A small masked image model, trained from scratch.
Training: normuon at rate 0.013, 8200 steps, batches of 512.
Data: trained on regions of photos with short descriptions (Visual Genome), 203450 training examples, 20.6 epochs.
Rows from block 12 of a small masked image model, named by matrix and row number. Rows with one number belong to one neuron. Each number is 128 + 24 x the weight over its row's rms, rounded and kept within 0 to 255. All counts start at 0.
Before each neuron's rows are labels from the 100 images, of 14848, where the neuron reaches its largest size: "responds to" is what is common among them. Only what is clearly more common there than usual is listed. The data: regions of photos with short descriptions (Visual Genome). In brackets: how many of the 100, against the usual share in percent.
# gate: MLP gate (model.blocks.12.mlp.gate.weight, 848x320), inputs 72-107
# fc1: MLP up (model.blocks.12.mlp.fc1.weight, 848x320), inputs 72-107
# fc2: MLP down (model.blocks.12.mlp.fc2.weight, 320x848, transposed), outputs 72-107

responds to: text has "sky" (37 vs 1.8); text has "white" (36 vs 11.8)
gate.724 [110  88 136 146 134 102 139 102 110 133 103 139  99 118 124 127 117 117 130 132 143 128 144 114 117 119  84 121 126 135  94 127 130  89 152  98]
fc1.724 [144 120 117 147 184 143 104 139 113 126 117 144 130 133 141 109 131 134 102 122 129 131 198  91 167 135 103 135 161  88 119 141  89 154 124 146]
fc2.724 [144 109 134 114 156  80  67 146 116 117 148  82 109 123  79 100 127 156 134 166  98 119 142 152 120 134 133 151 116 145  88 145 145 108  97 139]

responds to: text has "white" (33 vs 11.8)
gate.359 [133 126 133 140  80 131 167 115  99 109 131  81 134 130 116 137 106 116 159 131  98 156 149 138 141 117 155 103 121 137 157 159 121  98  94 100]
fc1.359 [148 128 115  96 127 121 155 105 135 148 163  84 109 129 124 179 125 167 150 108 127 134 150 106 142  96 170 137 119 155 112 132 142 121 144 111]
fc2.359 [151 169 160  88 109 155 132 131 123 154 123 184 124 118  94 143 109 148 150 141  94 144 139 124 132 147 137 115 150 142 126 136 122 133 103 108]

responds to: text has "sky" (27 vs 1.8)
gate.251 [168 162 135 131 137 100 109 119 122  87 166 122 126 141 122 102 123 137  91  94  93 146 145 155 158 128 121  87 174 115 125 134 125 134 154 179]
fc1.251 [116 128 142 118 122 155 142  93 119 138  85 122 106  98 138 176 134 147 116 146 102  97 116 117 142 157 157  90  85 140 146 125 118 134 120 127]
fc2.251 [142 126 137 140  91 156  64 129 139 152 150 115 134 163 131 129 141 127 134 162 118 128  85 127 128 114 132 112 133 146 122 170  90 138 161 137]

responds to: text has "white" (32 vs 11.8)
gate.154 [175 117  97 127 129 149  92 126 180 141 148  83 113 118 114 102  99 106 112 131 132  95 129 128 121 117 133 143 126 141 108  98 131 104 148  80]
fc1.154 [183 116 100 163 150  94 124 132  88 183 142 108 102 153 131 119 106 105 139 180  99 104  82 147 151 124 128 105 104 120 139 112 185 135 135 103]
fc2.154 [116 123 146 123 138 127 119 186 130  94 144 152 119 158 141 180 133 112 120 141  93 104 118 124 162 162  94 114 109 124 126 120 117 123 111 136]

responds to: text has "white" (29 vs 11.8)
gate.647 [147 116 129 152 110 110 161 109  73 136 122 143 118 106 170 139  75 113 124 162 131 145  67 135 169 165 115 143  72 136 137 157 177  98 138 110]
fc1.647 [153 101 110 158 124  92 118 112 141  78 117 147 120 116 127 140 148  88 105 126 159 109 109 124 118 117 160 137  98 129 126 164 131 150 122 116]
fc2.647 [144 152 109 144  97 130 101 152 187 106  93 133 114  89 155 139 140 125 136 127 130 120  97 147 151 103 125 124 158 107 148 116 129 101 144 119]

responds to: text has "white" (35 vs 11.8); text has "sky" (26 vs 1.8)
gate.182 [117 154 119 139 106  65  91 148 142 117 154 139 130 163 129  88  86 131 115 130 101 150 132 129 107 118 109 129 161 125 134 126 102  99 134 133]
fc1.182 [116 222 165 180 114 106 140 145 110 133 175 127 116 117 140 105 129 113 145 133  97 127 113 144 136 115 119 122 160 127 108 142  87 139 125 122]
fc2.182 [131 110  94 154  98 104 130 142 133 133 156 142 147  87 168  95  96 132 155 116 134 112 119  99 105 107 143 164 136 131 118 134 105 123 120 116]

responds to: text has "white" (28 vs 11.8); text has "sky" (27 vs 1.8)
gate.496 [100 148 131 139 108 100 127 119 103 103 114 154 166 136 144 113 126 150 104 142 176 168 132 125 128 137 100 156 141  62 122 157 106 107 123  65]
fc1.496 [137 116  87 151 106  90 145 101  72 151 101 128 139 150  79  91 156 135 100  94 165 171 147 159 151  99 163 149 129 131 107 179 109  83 141  81]
fc2.496 [162 141 144 128  97 130 145 147 151 104 162 170 139 122 167  94 135 124 134 135 179 111 133 147 116 154 132 105 118 127  99 142 143 133 162 109]