From a checkpoint of a small masked image model.
Model: arch poolformer, norm layernorm, activation swiglu, moe expert_choice, num experts 8, patch size [2, 2], depths [5, 5, 5], widths [80, 160, 320].
Rows from block 9 of a small masked image model, named by matrix and row number. Rows with one number within an expert belong to one neuron, the router's apart. Each number is 128 + 32 x the weight over its row's rms, rounded and kept within 0 to 255. All counts start at 0. Numbers have three digits each.
Before each expert's rows are labels from the 100 images, of 14848, where the router gives the expert most weight on average: "patch colour" is the nearest of a few named colours to the mean colour under the peak. Only what is clearly more common there than usual is listed. The data: regions of photos with short descriptions (Visual Genome). In brackets: how many of the 100.
# router: router (model.blocks.9.mlp.router.weight, 8x160, trained with AdamW), inputs 27-53
# gate: expert gate (model.blocks.9.mlp.gate, 8x80x160), inputs 27-53
# up: expert up (model.blocks.9.mlp.up, 8x80x160), inputs 27-53
# down: expert down (model.blocks.9.mlp.down, 8x160x80, transposed), outputs 27-53

# expert 0
patch colour: grey (89)
router.0:175158125164146130146125164079077097167117132129150155190181130114224130131172148
gate.0:120092092136129085122172175122131093137213167122163111122094193148096156154146118
up.0:134150106134122117157164122081125134096174113110108087173123154141135175141114148
down.0:085114152121110099174140150107142090128171080142107154126122155079147056155045163
gate.1:126117094134078170081181121107089138103142168118151128046145114129079155115138125
up.1:104109168097144132120156150127101143102121123093124126112111100062109130073109170
down.1:100070122176113108124116136191110142139138096125172119094148144086171136118126184
gate.2:148160110137178124108164077162140118160151137162173066136172119115125046153157083
up.2:117135106087106073109169188092201141129144143151177135111151129115113142117142083
down.2:155146120133149127172163157152130095096137127147140063143072120090186151085061102
gate.3:127168096113187151106102166116127132142176127160106118144108111197093141141115158
up.3:106204149110102089152140187145110118139157091119147119095084145154110098144153168
down.3:154166146152141107182153155116140087144156147091162178137069136146152144116122158
gate.4:134119143168161151101124123142143128115129105159139109069109097198110146126206178
up.4:136139128119138139097129119074159142133124076143174148127155164194134092123186169
down.4:124175112095156166114137161114133146148124129110054119123178211109145125100151157
gate.5:093113166116153176144098147093132083090067144166177125122160083140112125144135131
up.5:111128047120142102097157071153145122170195141137114196074115190119084108101150108
down.5:097108105113086127115153115147140147174160167087121112100121072140143161120153050
gate.6:160096081130097057130143143115132091106129200075126158074054112132147176162166124
up.6:119114073148114111107155153122134169081182115081122158157115075148152162113081119
down.6:127121104106121124120097120187175094093108081161108180209104107142141124128072142
gate.7:132122076154154167054141134052091150175153200139146118084152120084140106104123118
up.7:118124161162144143083152151081097162094145174099097102101187163107157129126127151
down.7:156085129114135072123162156106115144170117087145121140088180138110179068125110155
gate.8:148093082129109167072167153122125119169139134095147117098115153230182110144172141
up.8:110126130136143132088146127124184139150110142149195100111169124172170125164093086
down.8:115177201148155139130115141174080120068097082164093120110103158123137108045093152
gate.9:152117096187129071086143129065139111121145160096139101166094090104138126171115059
up.9:106137045152171084108171133088147129145135131098135114091105172106137140167116129
down.9:111122123114117086196176164157156126153068093172157133113142171146142104187142190
gate.10:129088118094165119134165105212130152156110149094093127083146072160117159071168103
up.10:097146114149163122167144151165108126166083096106086128168176133168133122105104077
down.10:121084131097105166123207114118111130138075079124118141165171097163138095108106123
gate.11:139109118151117146156101090170127116135091179125137116131107121160096099149192130
up.11:125174205122109163151113112130059150092159110197114089113133125120101123161065123
down.11:116163084142112141136130095161152122114145190122133114069135126133078064155165190
gate.12:114099142157127137152132107094107115132083171190141137177131103122144161094113151
up.12:109123107128079146083147113174114146108158148097109152097128182127141140119166084
down.12:081161140129091123114071148151170142188091142124125147123149066162104090104110083
gate.13:156149118132109182143131180135107138142087128150107120147163112117151104113064162
up.13:121147118152148061038121116126194143102138174099129104165106145146114087156133098
down.13:112129109109144142105073070180146172143106149123128118152117122110127097195130053
gate.14:124102110140129107095130100078062169156152152133101129076109062131156107155067116
up.14:068086164093164148118141089070110174164164172104102138166125071102193115123082135
down.14:104115107088139173047082136118082169129143091153141105118103134094177102176128114
gate.15:062175087135145172149110173176143133157155129174160125117112167078117101112149158
up.15:128156075056124077087216093133092122153117143178115153142068172049105079155158097
down.15:149100140131131122149173120119183123147118174145143106064111094068125122128108125
gate.16:158113127139145152096108105107171137130097141070121146105151167198120143147187122
up.16:107086124091176142128187113093103113118206139119121078142110085119137130163113097
down.16:066111127139145155074069123090124098136109161146118066131116118123126138178130084
gate.17:089134063164071193142137133145123127141096173151217134087129145163177096163132091
up.17:086151119144112177198113136181122129119110124126130153104152115172193070102153109
down.17:111192125142127099187140126065111129129094096190163151175127179138135060118080176
gate.18:127148122106111149111171134150137138154166111086163115151117127195119143131154185
up.18:129136123113113177162132129102181076140102090129159123175127117151165161129134169
down.18:060141123090088172106154146083108061163116048170144138147149126143143194100125105
gate.19:165090093172106141104131128088106122098113130178174124136128156132159151106137128
up.19:131130138199089124098113130170087081063129079135181115175164219126127136110110116
down.19:183110141149122130152106172091133118083125070142097104118091094153133135102108138
gate.20:132114111121101089129141116146101178122114104177125086107140155132173170103151138
up.20:130122111113128153145158126134142131082112059079206126108062114096120135143186168
down.20:068068184119139108153102102172124109143091108129162114174152154151106156158119137
gate.21:126077086080134134138142100171126144106112162093047081107105167170141165162106151
up.21:122148155123157149171125109167108179076124102117095103146152173116093104159149181
down.21:107117149087091123154131149122163165108095103148179140143142151115130136093140180
gate.22:065076131126134128049109164140066116143144171108128172161131143132177093130111107
up.22:158113137127160085156176130119180132118073144108176076167160162152097097119140117
down.22:161127099156127153138087120139143081067116194147139154120124129091113161152144107
gate.23:110108125100099132068178096151135173133172161135121185110156154078123114202112084
up.23:064097111152129188106182117108167130154140161103176153163161141118080085158107109
down.23:099126123139145136113096171117113092130148117156113184125126098121077147109157139
gate.24:164124142193163114079120143144086183190151165148095116161157083102125134135107130
up.24:148113058193120124101141113138131148161167131097113143144162047111119103115095120
down.24:156142092123102062141171130115131081129121110145105149143155107158130168142085156
gate.25:122118123136156115169136136123120118208136156148121131098126152105103092112132151
up.25:111118149107118115143135106190190150155131126124174162059143155135160137102082130
down.25:155126115126187111157200160086145117107126162082176089163161078137107150102149139
gate.26:139082100145122063132111217177076109140105157116098114110135090102156133130119187
up.26:103101105150118124116127152148122140074167153128168119088105154143193117126179166
down.26:065158165154142128147135168177080103136067178121070199120114134102142141102114189
gate.27:111119099105129142072176074124126150163155143121117128111140091123098106080142101
up.27:166092095116190156090173086129092182125099142134164131145160146119101109104171113
down.27:178135140106115121134143109140173185174088169161123140147133170162102122125156106
gate.28:145128103153149093154162149145131122116145093150144133119131116118120124127124137
up.28:150170137118115027205129159059133112117082143132170160137124166141106092143068120
down.28:100083105116162123164144165110093104151115093129193153189107190128129119061152132
gate.29:065068056081195082111118180143155110108160158105118105144142143136151107149139127
up.29:102124129136162166164117099117195091106108169137131084155162150075097136092072187
down.29:077142116094140164132154131110147143131117091140167169111090074149101183084191143
gate.30:155099128125135128120172079185156082157094191117104127132129144193114130069147194
up.30:107156130136091072081148142082079168101148129154155141140197104103136106178100044
down.30:128103105127098162129069030137200194131144135121136107116116074105096093139110085
gate.31:110107107102140135109161107113148089102193156152149140134086108137093131133135112
up.31:121122131108159119186148114154113106175124130110121117214119130144167117128115144
down.31:143136157143191111058170109140139141167164100105131128137098097107128079139124161
gate.32:109155149139091120115084137155163116159118196163156097140125072142092156111139150
up.32:149100153112120156136135134093102124141099097149184127133132164180141111089129150
down.32:171091113154142077167142136116136165146168129148154103109130105175122157138111209
gate.33:104172115141108139134081129102094133167127190137181180129104100104100115149155133
up.33:119194101147139127126047161108129150173136175127105161190112129113123145112154119
down.33:116168097160143111085097150084100108086180105158125117139163177115137143207141105
gate.34:118132077170119117106146089132136118164087124152148161149099112060044162127193124
up.34:150086129202144121072077138084137149073159201104084099136129138131088162131099096
down.34:158161112154122133143055059101009117123127088073154149145076156154088143146124090
gate.35:097124013146134153097170132161164133127107150090174103095122086070143135157148129
up.35:121082158099138079166075122176040113094171085134130117184068136144197192135142095
down.35:056099134165186110141128124096079160117133171173102128115140082107127122123146082
gate.36:176145152196143116136118175144043109145117232094091102112121153100161117111143155
up.36:136155116190093148183092146132126120124106180141105120151129141149156112129091167
down.36:145136159168160132150173137141075165097146132121147162151134176071139097144108081
gate.37:153060084147136146159151104139201134196048164131135149090096146152120135126106183
up.37:147090136064111122139116073107154106173100122148101113132162149135187127139057157
down.37:119139136076107139092062149073121131103075077119132139139138143163176142149094146
gate.38:139153077141131066078111153129099135118156194111107139149090087157142072115104156
up.38:166183118097126104150141139159094118123086142160107120113045175126122095168104195
down.38:146091092079141137148108108096118113141140115134167141100171156112142121123141141
gate.39:073070194141170122073139136160109135132090178081117134086135122131105088094191122
up.39:195143085110132127124151130115133115123098058171135113149095112137180174149127108
down.39:118116107135136092057128116053133108125155184101189096176142082140086084089188071
gate.40:155141133174113155144105076130123147201133206104150159119133176128109132119166180
up.40:057114077073161105121170134099084147108185054111131095146140159143105111144143130
down.40:125102085104140155143107112126219137124158213095134120150134111133089067135145154
gate.41:167135154130138076125054091175125117106132206064165108084086157164118110113155136
up.41:164091105202125070176064118217097123146142154103140138108118178118133115149135128
down.41:131077159135134079165144150080080139148152154085104149121088104165111069123125106

# expert 5
patch colour: brown (90)
router.5:147125096112172140088115175121156085156087137167107117149155151106105079094105137
gate.0:186101121157125098118110144129165146124146212163131126116099123141126097085204161
up.0:151106101175120110140118136128127152130127146134116146104129179168176132096180135
down.0:162173169188109132177170200090073127143098166133160151129100164142082099103091168
gate.1:182096115163109099135162136128121144099066181127172091111145092176069116107166162
up.1:157108099218115111125143146163164133104070119121159125119142114184133131076119164
down.1:125138108114162120097155138153129127131108100134138189159144205132134129133149155
gate.2:152113144138130144102145139171173144144121158074122087185133176059116069154164131
up.2:105181222065128102124110148178106172117118154114162121159151178123150085149100128
down.2:099112149122156162131085142106190139083108082165083093201100164120158100179115152
gate.3:095140145194138140107126133090104083070164159141144141097148105122130174094130055
up.3:123124099100130161126095181115191170105118146084159126131102190126166189101187121
down.3:132123107112159125047082169089104101105121109103085112143071128177114139131124129
gate.4:086162137050122187075130124127040133137179121186182087121101129086142108107128146
up.4:170082126059131167164174131120181145151133168117069155095150132137084145135133107
down.4:164154101157128106077192138142173130124118149106191135084137118143061078100139106
gate.5:120169112175143151110111148108107100131134175093126064111161098153119125122090085
up.5:078175146183162182138120154128187195079109098113118089096135107122107126101083150
down.5:110098056136164075169113170157170126104131105114128151144144145113130155104092096
gate.6:208123132161124183110150140110135120164127157137153163105174151112059138102083161
up.6:179166154203143120161130149172086132176103146156102163115160150083109091090039187
down.6:136146128120114140155115159089041148112115087106144134137201231114154113132081157
gate.7:058092167167125131122165093095070122170079115115108119076106137107144165128126102
up.7:142130110076115074107084133111113135156130193147126155156128073150116118141156094
down.7:143142107163125113090053065118188184145155142162153126136100114109110110099136083
gate.8:102131125118125149131154161133128132155144176108192161124135167142112086135121139
up.8:128206115109113157178157159074139130170107147125157133157138166108087086119069173
down.8:137120120095118117172132126091169113136135091117159133129176103141126083121159177
gate.9:094144127123118107117123134122186148077114133170103114147107082126087106162100126
up.9:170101145179141164053105134177155102120105199106159144146100185152105120144161076
down.9:093146061105144159130098130124119094094145135143097113135175075145144114158209090
gate.10:124136118153186089136149129121108119105141116068149155012162138139089089185152128
up.10:112143086105119131115073098147097115087150185177176126160072109120135170121188075
down.10:071165139144148116106088118098116106172149180169190131151157098111155142142124088
gate.11:078160106152116179134091161133148117158142174120118094057100149147133155124108171
up.11:150143127112121047087151135057091152114149077132147153190128095097113013122156106
down.11:103119124118108204138088083074130131141065182104077128122174071125099157119133131
gate.12:081148119118164105115089114113141086117167160117143106135063167165124141139099099
up.12:093134121102084088125119110162116141128092172094087136153123159146140129107123094
down.12:113121098161124171162109072141122151101125040125176179136114171086142094102077155
gate.13:127119126088099162136175089120127146125133146095131114165154165117108094103157146
up.13:182130121170094132082147096135175154127119134167125104080108091161099123173148130
down.13:140142092069083111124165131116123097159144159108070177120162098109134173132191087
gate.14:114141118140107147124128089150160113157177220174087153094110121129124130067116142
up.14:150137142126117138132139120133142128090161174186096089115213138143146082062112159
down.14:154169171083126160089156121118149142147162148181101141125137200130124074111166127
gate.15:152098165186197128136147155086125149122132143146090091122107105104105157119135145
up.15:104053125107083149096139089137121140136117094169133154159118153193171127182196072
down.15:118139151098141139088069169099120155152152163163089077140132120150115162105147127
gate.16:144116196123159136073162164156125115109142122138131173079127200161164068158107145
up.16:120162084169105105124098101113104114081126164117096071076130052126084159135209126
down.16:163155064115124134112112097106176136115097155086137097123129094133165142133135084
gate.17:067099141163133147098109133105077156172132123138141140111113131126059129131153164
up.17:144166128120126125138168153105200068105127164123095168153090105161197134098098129
down.17:154122105135129170087144086115152108141172070121101115165121103156077148121106125
gate.18:138179166128173088179173117141135097119100152134075193082096161150114137109123134
up.18:099122136122126110124123130121085154111084108158167071184127137079113132132105150
down.18:109055043084115162140147159162200104156159170100103109118157083105100102143141166
gate.19:157143124144124105149093114122109137128134099150086117116144068121068122140172076
up.19:049121155175167099141082114178150105116165157108118111120076051154151133114084104
down.19:119171133114089135119069086153153116180104108095100111122126090125102165155127099
gate.20:175108149086141075101158132140138173164148203105127162157098151086143059107149089
up.20:143158079135110108133084107110115089126156090147123111078162166121092121169088135
down.20:111146142106150141156164080133124139131135163130140129112142143097099176124080137
gate.21:176143121148139149131096157053093113133173107089127091149109191174074090163154129
up.21:163113104104147132128093158100137093138191091049172093115105167117089129165161144
down.21:107146173127123185175116102153185068102153123135131057106108116047107101103084164
gate.22:154130162167135126142082149099128140124127106081147122077096099184115150108126142
up.22:124153167151098159099099133136098151115082089106113158085095195135091130109116172
down.22:163129155101065093185155177117138134192161111136088104089195148108112143062135133
gate.23:135099100173101114103130121119118114162159191125101111124146129129138131147091113
up.23:157141190165117200079101094125119151162156169143147138105135146059104142121096136
down.23:084137143071077170156062089123116129136175075163111156167149142148156164137089119
gate.24:150129161144132122132141111117107119118132119129141151063113097123121069139083161
up.24:082096109129136106077178123069124150119198137119118114116112108087135160160180158
down.24:063131093135120087105123098160161152151116138193105133151151112172136120144120143
gate.25:155121087178132105151174099108189112093134150137106093180122167143134117178029066
up.25:108116125179123130095088131142130118150164156101113183084112086152126169126255146
down.25:149186170165132105143062066143094090128155150150105124088120095151101163167175141
gate.26:150160138206106103160160061093119143155075141151145095187146139157095120116124135
up.26:102093112101133132073174169133136168123194116078051107073096122092137136105177119
down.26:131133147150112111135059070184093090114135126091109082138155101094096128148113137
gate.27:139097081108183166144150141166106157082112085130181102135087158077161136157190120
up.27:154119170108132180142150151123120091060139125118139122153090116130134114125157086
down.27:105141120060150109170096157116118106095094118220111098144143151109112123117113148
gate.28:154097139080160144111160109119142079096160156079149102212113091153160127069149160
up.28:086145090150124062113136128112099098141091160119175147054161182139101152177173113
down.28:083150124086122173175110164081122114147064172083097127112115085142122101145098151
gate.29:095108126177125076174165123099122140157143182114164104063088117146118081120114186
up.29:138146097110112142156152166142108125152139126118143138089123129113112130156181106
down.29:105084147120130139166113105145114117153100179146134078158126129091156120152091117
gate.30:114158120172119157072219171110080175074125168107033118113135137140174115151148145
up.30:132138147071182143061149152135035132136104170125113122079141164155166129166144145
down.30:144149142175173132146104146168126130137105066148079133183098098097136106124057127
gate.31:197126138216158053155120105125126132170114123182172136084119097117149101153098093
up.31:170137159158123084122085142133186109112096116166142116116137149129131128148084150
down.31:145075106112166083148182146099129142130171107159110153077186152124108154086096172
gate.32:107141099145156178127129140068115077149118190130096155093165118077107175114107156
up.32:118146073191105158126101121131106114138106125071141174168193120088096117125056137
down.32:136079145185100134135147152104123122168158082103126151165165112117099167109114134
gate.33:070080185099161141144166106059117127150132140149187155112106142056143058174143141
up.33:071135124151160108122129098105174112179152144130214135124104135121163057184137130
down.33:086113137058106152126130153104114119106090045146091102188147095106183164154142126
gate.34:079157113041115165143102151045116093088093125136108082120114187067117121178115168
up.34:110052113138100152117135166071142179163101145179118066143188164128106151177113114
down.34:173081149123143130080132115096099157090076119144074107136070114148105134168142141
gate.35:102048058086085144163119138101137153122098193186093145147099159120206105097128160
up.35:176132177167071156121152144163163099130166068077073131127130136176027150156142111
down.35:101097066174122136144126113129187116196118141131091097084110071128089151088130130
gate.36:143083200187143090136157066132127151109143084192171110143054103109119110113162122
up.36:123149119141134129087179107170114150139064120090127133151161153207140104126105116
down.36:098109102130095183160108105139152116184081102152129126146125147100144138132069114
gate.37:140097113139198098046137068142143106116170153134171111070105121140118099137154162
up.37:120164140128124119167103129096117134163087104103118136134152154123111138132071117
down.37:154125105156121130126080083124143148124141088118174127089099134122106119189150081
gate.38:173170136131127121095067118163097136164078094128132180163140109152096053137137147
up.38:169170103159145161129101116128157145121116062132101123137177133112132061096110155
down.38:177191174148133159122166117056091114106144090094158100138124121082111067093108146
gate.39:163156100118190138091143125155143095109145152108142116072127080086189069138169155
up.39:097078147178063080132108130113107162167121107165152118110149139137095157148093097
down.39:122106129138139077122095111160139117105124152124102171142077096135081100165136130
gate.40:189169114130144093058129126148086144120125143123091120096116119146129250123126080
up.40:137108141196093164095127138171159129176108056144095158077099122130120121112085078
down.40:104089110160055080134174143198139107147139109174124153163188150118153173141109098
gate.41:118186129131122123124142167062130146154110196134105123122143192168160127101136117
up.41:111042133127103157105124097160115105143188075097125088145142129140126066143122132
down.41:129114190106082152109106105151136125132145119151134061143095118098118117144117174

# expert 3
patch colour: grey (89)
router.3:142118136214100148130116147107093138142074142172212116089149128088171122114144136
gate.0:097188120185120088153104149140070126117118131166134166052115137169085129132170102
up.0:137167150207087119157108142092097164139139071154140162118135214123125129117148105
down.0:107043109137112111146139135124115140111154149104155123179106117154190131126107131
gate.1:167145165122118160152130098097107108201085111169167127117104097105062188146125095
up.1:090131094125133119125127119103139126089111162123098153072140144124174102139151147
down.1:122173150160133143119107107162143164088092096103083087101140123145155117119106116
gate.2:142111158160122123110100169104112158158128173104203099059114104131087136128097130
up.2:145107107092154104103148108158143090130131100147071102194147121112133130109161160
down.2:141145140190090136094119094086146132130140129150109107109104123178117149141129039
gate.3:142172126137079100105132109170107102128150163188123116137116170120094127128149107
up.3:124082098113129125076090111149123119142148121120117201093088064090175167144133126
down.3:108112167169080133080148044188139125129107120074074137153137147157124163163138101
gate.4:165128097115132098086061145146105161095113171092114123108134112139114148119150139
up.4:146096145080121107166105111142181130133050141162143110170090154149077124072141092
down.4:225142169056139119143177127136144102110137088117142141090099109142056142107133090
gate.5:178104083124157157110129160155109111167162203138085121095089148139106186149138067
up.5:159166162124111123097145127120082108138133125121155149213084125142145111139076135
down.5:144147107132157145122135134073090118109162117144116124087141181103120141083160140
gate.6:177140150126141137097117109126118129163147152151194080087094130150114128147144141
up.6:088087108160109183147130099150136119158149090158112148145128082048157175140114153
down.6:065072133086126113124104137154084121122162172134133128158181146099078126095147119
gate.7:161162087120107087147140111157103126094121128175149086187128185130083120165126133
up.7:137047119083122133122177150119109130134129115127091116075163109142109139131139141
down.7:170121144164139105120107100119196144156160156112119124124065087127068139132131099
gate.8:139151079171147137117093150121084129097108180081147124125094070182108145135117134
up.8:156101066046163114108192173160151138151129108103159155104182117162113110085160099
down.8:139148135215179123086114081154187139100088131097111067140136114153043152094138115
gate.9:088161120141126075124124145139063111136131163129179130111101144095102113113202076
up.9:200084114062094144131105082178159139106179115105092156139118040187141111079081115
down.9:172184147128120139070161110116130157078131161139138155128117106069133161091185102
gate.10:118126076152165121159143088097147118093123056149109113057152076130116135132161151
up.10:123143125166143133183139126146114112095105084109069106060161116086131155176107136
down.10:160110134131125078118184158133106164087123130176134099184150166116113084191135148
gate.11:092183132192101087115123144125141157113108089147140147097108071132090128139116151
up.11:143078171172099115103131106134152095133114171138173108135106155160083130092155100
down.11:138180141131126129064126113136123147173127172049085069139107105110091152189101152
gate.12:148162128129134108119107091148118103144099157137169136161119131146122137129196064
up.12:164175167086217117127138138120114062127102109114162109142168149158107075128182121
down.12:164168103097089155093141142151119101130072102151138140136119080070121128101182150
gate.13:150112100116159102090103160135136154129121133107107112109151139122119077141082182
up.13:107102142123135104169140124151122166159108159109113076130180136146195083139077178
down.13:138138137140116070101145147106080132174117047108183163104123213127102128147123138
gate.14:113171136151120165109169084107067104127131125062063125102169165098082162110173127
up.14:146141127200144144108129140112179122176136138172105126187120143136085131143106099
down.14:122115069135135080089113148081124102086159217100090169141090125117114155108072133
gate.15:081123089140131138114141107190040145136065123198069167080135122114114110094134143
up.15:117126144176194105133112107137163176110175182083215112166107132137128134140107096
down.15:096114158112141160160131070173058133161091123114136115147127115154153112147124078
gate.16:147077095142111134148115106162117139151188113110144161144132150129130144108110090
up.16:136101134183142142164148111137127087162186127056184142167147157145143114137078113
down.16:148096140144130122121153166101133155170134095126111154114142100123041077086055170
gate.17:192121106175140156163135122175128151126179117185132104106109168136129179129183124
up.17:093127097068157114124143048062166139121111151124154137127132065175139107138149115
down.17:092147160148154128123110071136149175132076162087103146085104089159124148159086119
gate.18:121126135109070110081113114137154130175090113136110093104176107075162125091175107
up.18:168181146077102114138105167098178126197162121137148090131118059174092111123100099
down.18:138157091069148162090091155152114107144161141116126177156130137141169105192174069
gate.19:141126134111129097103109081179087120148138110106100172066103105161163126140137107
up.19:159143127148130182148074063147139112115114102107105136159112116165136122112112110
down.19:111197161150129126114132127099154086120169076083157190145109129136105073092132147
gate.20:121074155159157105138134044100100119159129160124099124047146143134147071152188116
up.20:090071171155106156110164077114135142168122091113097129117128166161136048131131107
down.20:104096112107097142087118109120145125181129147109103151152186135157126120094123145
gate.21:138112077157119158120119159097058189126117135136067111088120110148140131093129153
up.21:116108223077181091068097132161112146111110133116164192118115091131092131188114128
down.21:066093148166148150138079099144162166103134106130183067121115115103069153121103133
gate.22:205109175157132144163217172101055154104074115150139103123097065121131137163152128
up.22:141144215100135132107157170133104107110136077165157129141144168091122132122113132
down.22:154075152137179139123083148185166149096129057133145126140133159161143146155132149
gate.23:071188125154108063101123122118106106146135132084123111070143126090183197102091096
up.23:189034049122165081164147117173155130091072173176148165122064136177114098162143108
down.23:184167070140105110199157136108106099123167179150123160138111166109100178074129090
gate.24:147114100170166073120098130086078111146138161133086184128129121179080194144089043
up.24:097107113117126097120142148118126133184060169081131100144145105154138101140155105
down.24:122183173184110110141110123132109147141122111108173112100182143060107133119094116
gate.25:180148169160118151100122128140139140109122130067152147177143131100141117138163097
up.25:150129111226104121135158138119154134120079105169103161062113156121111114137154126
down.25:164114115198154066196099103097143120151163157116088108123160188141114082203122100
gate.26:122098117114172131164131136174150124122119158100143151114145104116116114176113048
up.26:111090077140072134184144130161160135125106118046044176133128170111168163081105191
down.26:072160157148118096139117173074113155138078118101093156177119120162127159161108166
gate.27:109141136136101178042084142117099113143132167146129150084151179106084141126159113
up.27:209114166053133111190167088113141121149095104168102133158095089145088141153138160
down.27:143123086100129110101157112178118176098106181075069164064168115100113114157155152
gate.28:132129063135199128090108156154152142147144179105085140108060127144089175130168106
up.28:071160111137165124114077128184111106120123108116151167097094138080137175137115132
down.28:050097171107135118131115119092118157115070100079136082168104138114097117147103117
gate.29:166054161167106158137114102101170154111153135103130083133092146103160145156176184
up.29:100168116104117091169126117188131125132113115195153120111159108174115132148147097
down.29:125177119113148134152199143099145158102105137122159174076115097151130099113113152
gate.30:189097068151176115071185135066113164128101159091129080131123096151150125147076063
up.30:106133073118135100084158174068145109111125172150118119147133116128199173092135142
down.30:194114155111183094114176154094120134063152129143133148138136091087156036131095185
gate.31:155095114169163133120110108075111168157068132062147115106132169144112092113135192
up.31:118138078069121132125078156172106095142196112147125148116154060191114162205134068
down.31:158145110180136157153176079158161122095156187136122119103134078162079091132146143
gate.32:158198154112109126099129112148162120122160153162127184093136110156065104077140165
up.32:161149099143123136149157110118081139092090125154106174106143132172108113073092164
down.32:139116112157083097167200125081149097133115121124181153119116188149113114062109161
gate.33:158160148100185137170122149103062112134078131148179156105078133120098107131224189
up.33:088082110075105086116114103118135139132165115129106143195143136135120171145102090
down.33:106111145084143157116143101087135125140175191142136108210120106106184114170118083
gate.34:148150110156160149144151198076110141131090164142096147166154111166195154162110139
up.34:135108208118095123106091092161126149154154111121147120003142130127075092112165110
down.34:128121157123083126135148125166142149167106197106079122123138164177064161169059124
gate.35:125107055173121097105108141133089169130130078181116148073170128174170154179125103
up.35:157163097162086084154104108166125127092109050110126107117127187188145155119160187
down.35:178119155125109104126198158113123116150112099172137204174163167133123108076138148
gate.36:131181124124123150120140134173105141194138155108155132116102195121150155137125107
up.36:103193154155129119120087151147160135147146116120122131162114156088179094108088119
down.36:133160154089164139141185160161124103100115099137121132148060153100171116110103171
gate.37:078117075109135047121174159149159165119117173141103071151062148128091211138141146
up.37:085127132167142055165112157196146191102096126177079125124071200073099131114109109
down.37:139167173082129100166147137151077115131092119122160128154107186074156125092088116
gate.38:153151148114115119106189149136137117120162099148148094137117137129103138155188089
up.38:107130177163109125137146102193149110101080105152132152158135117121089151131183168
down.38:112098122125155176174214100107192124089133121122136148176115099138156080140163120
gate.39:118170157099135122116154096106110105126144168109107144106163124092143091153154109
up.39:143097124116075105147110116171182129106106074110141155120113084172140139148123125
down.39:160163164138143142107117102181104108081099139086073129166168118104119163148160104
gate.40:095163155130138166112138133150075104137140167133151120107151123167069129144112203
up.40:110115202132108149126151135112084121086171101126153138119107130178140118091166124
down.40:160136103101113143113104140175104126133088132138118134108167116120098048100105075
gate.41:149127159161144157098067146145080142133085162112103048160133129133116106151152172
up.41:072128185082132092133196165088063147149181142124146159086155193134131123140116102
down.41:163094123160089072126138152154171145101208143117197155124147136076104058153161198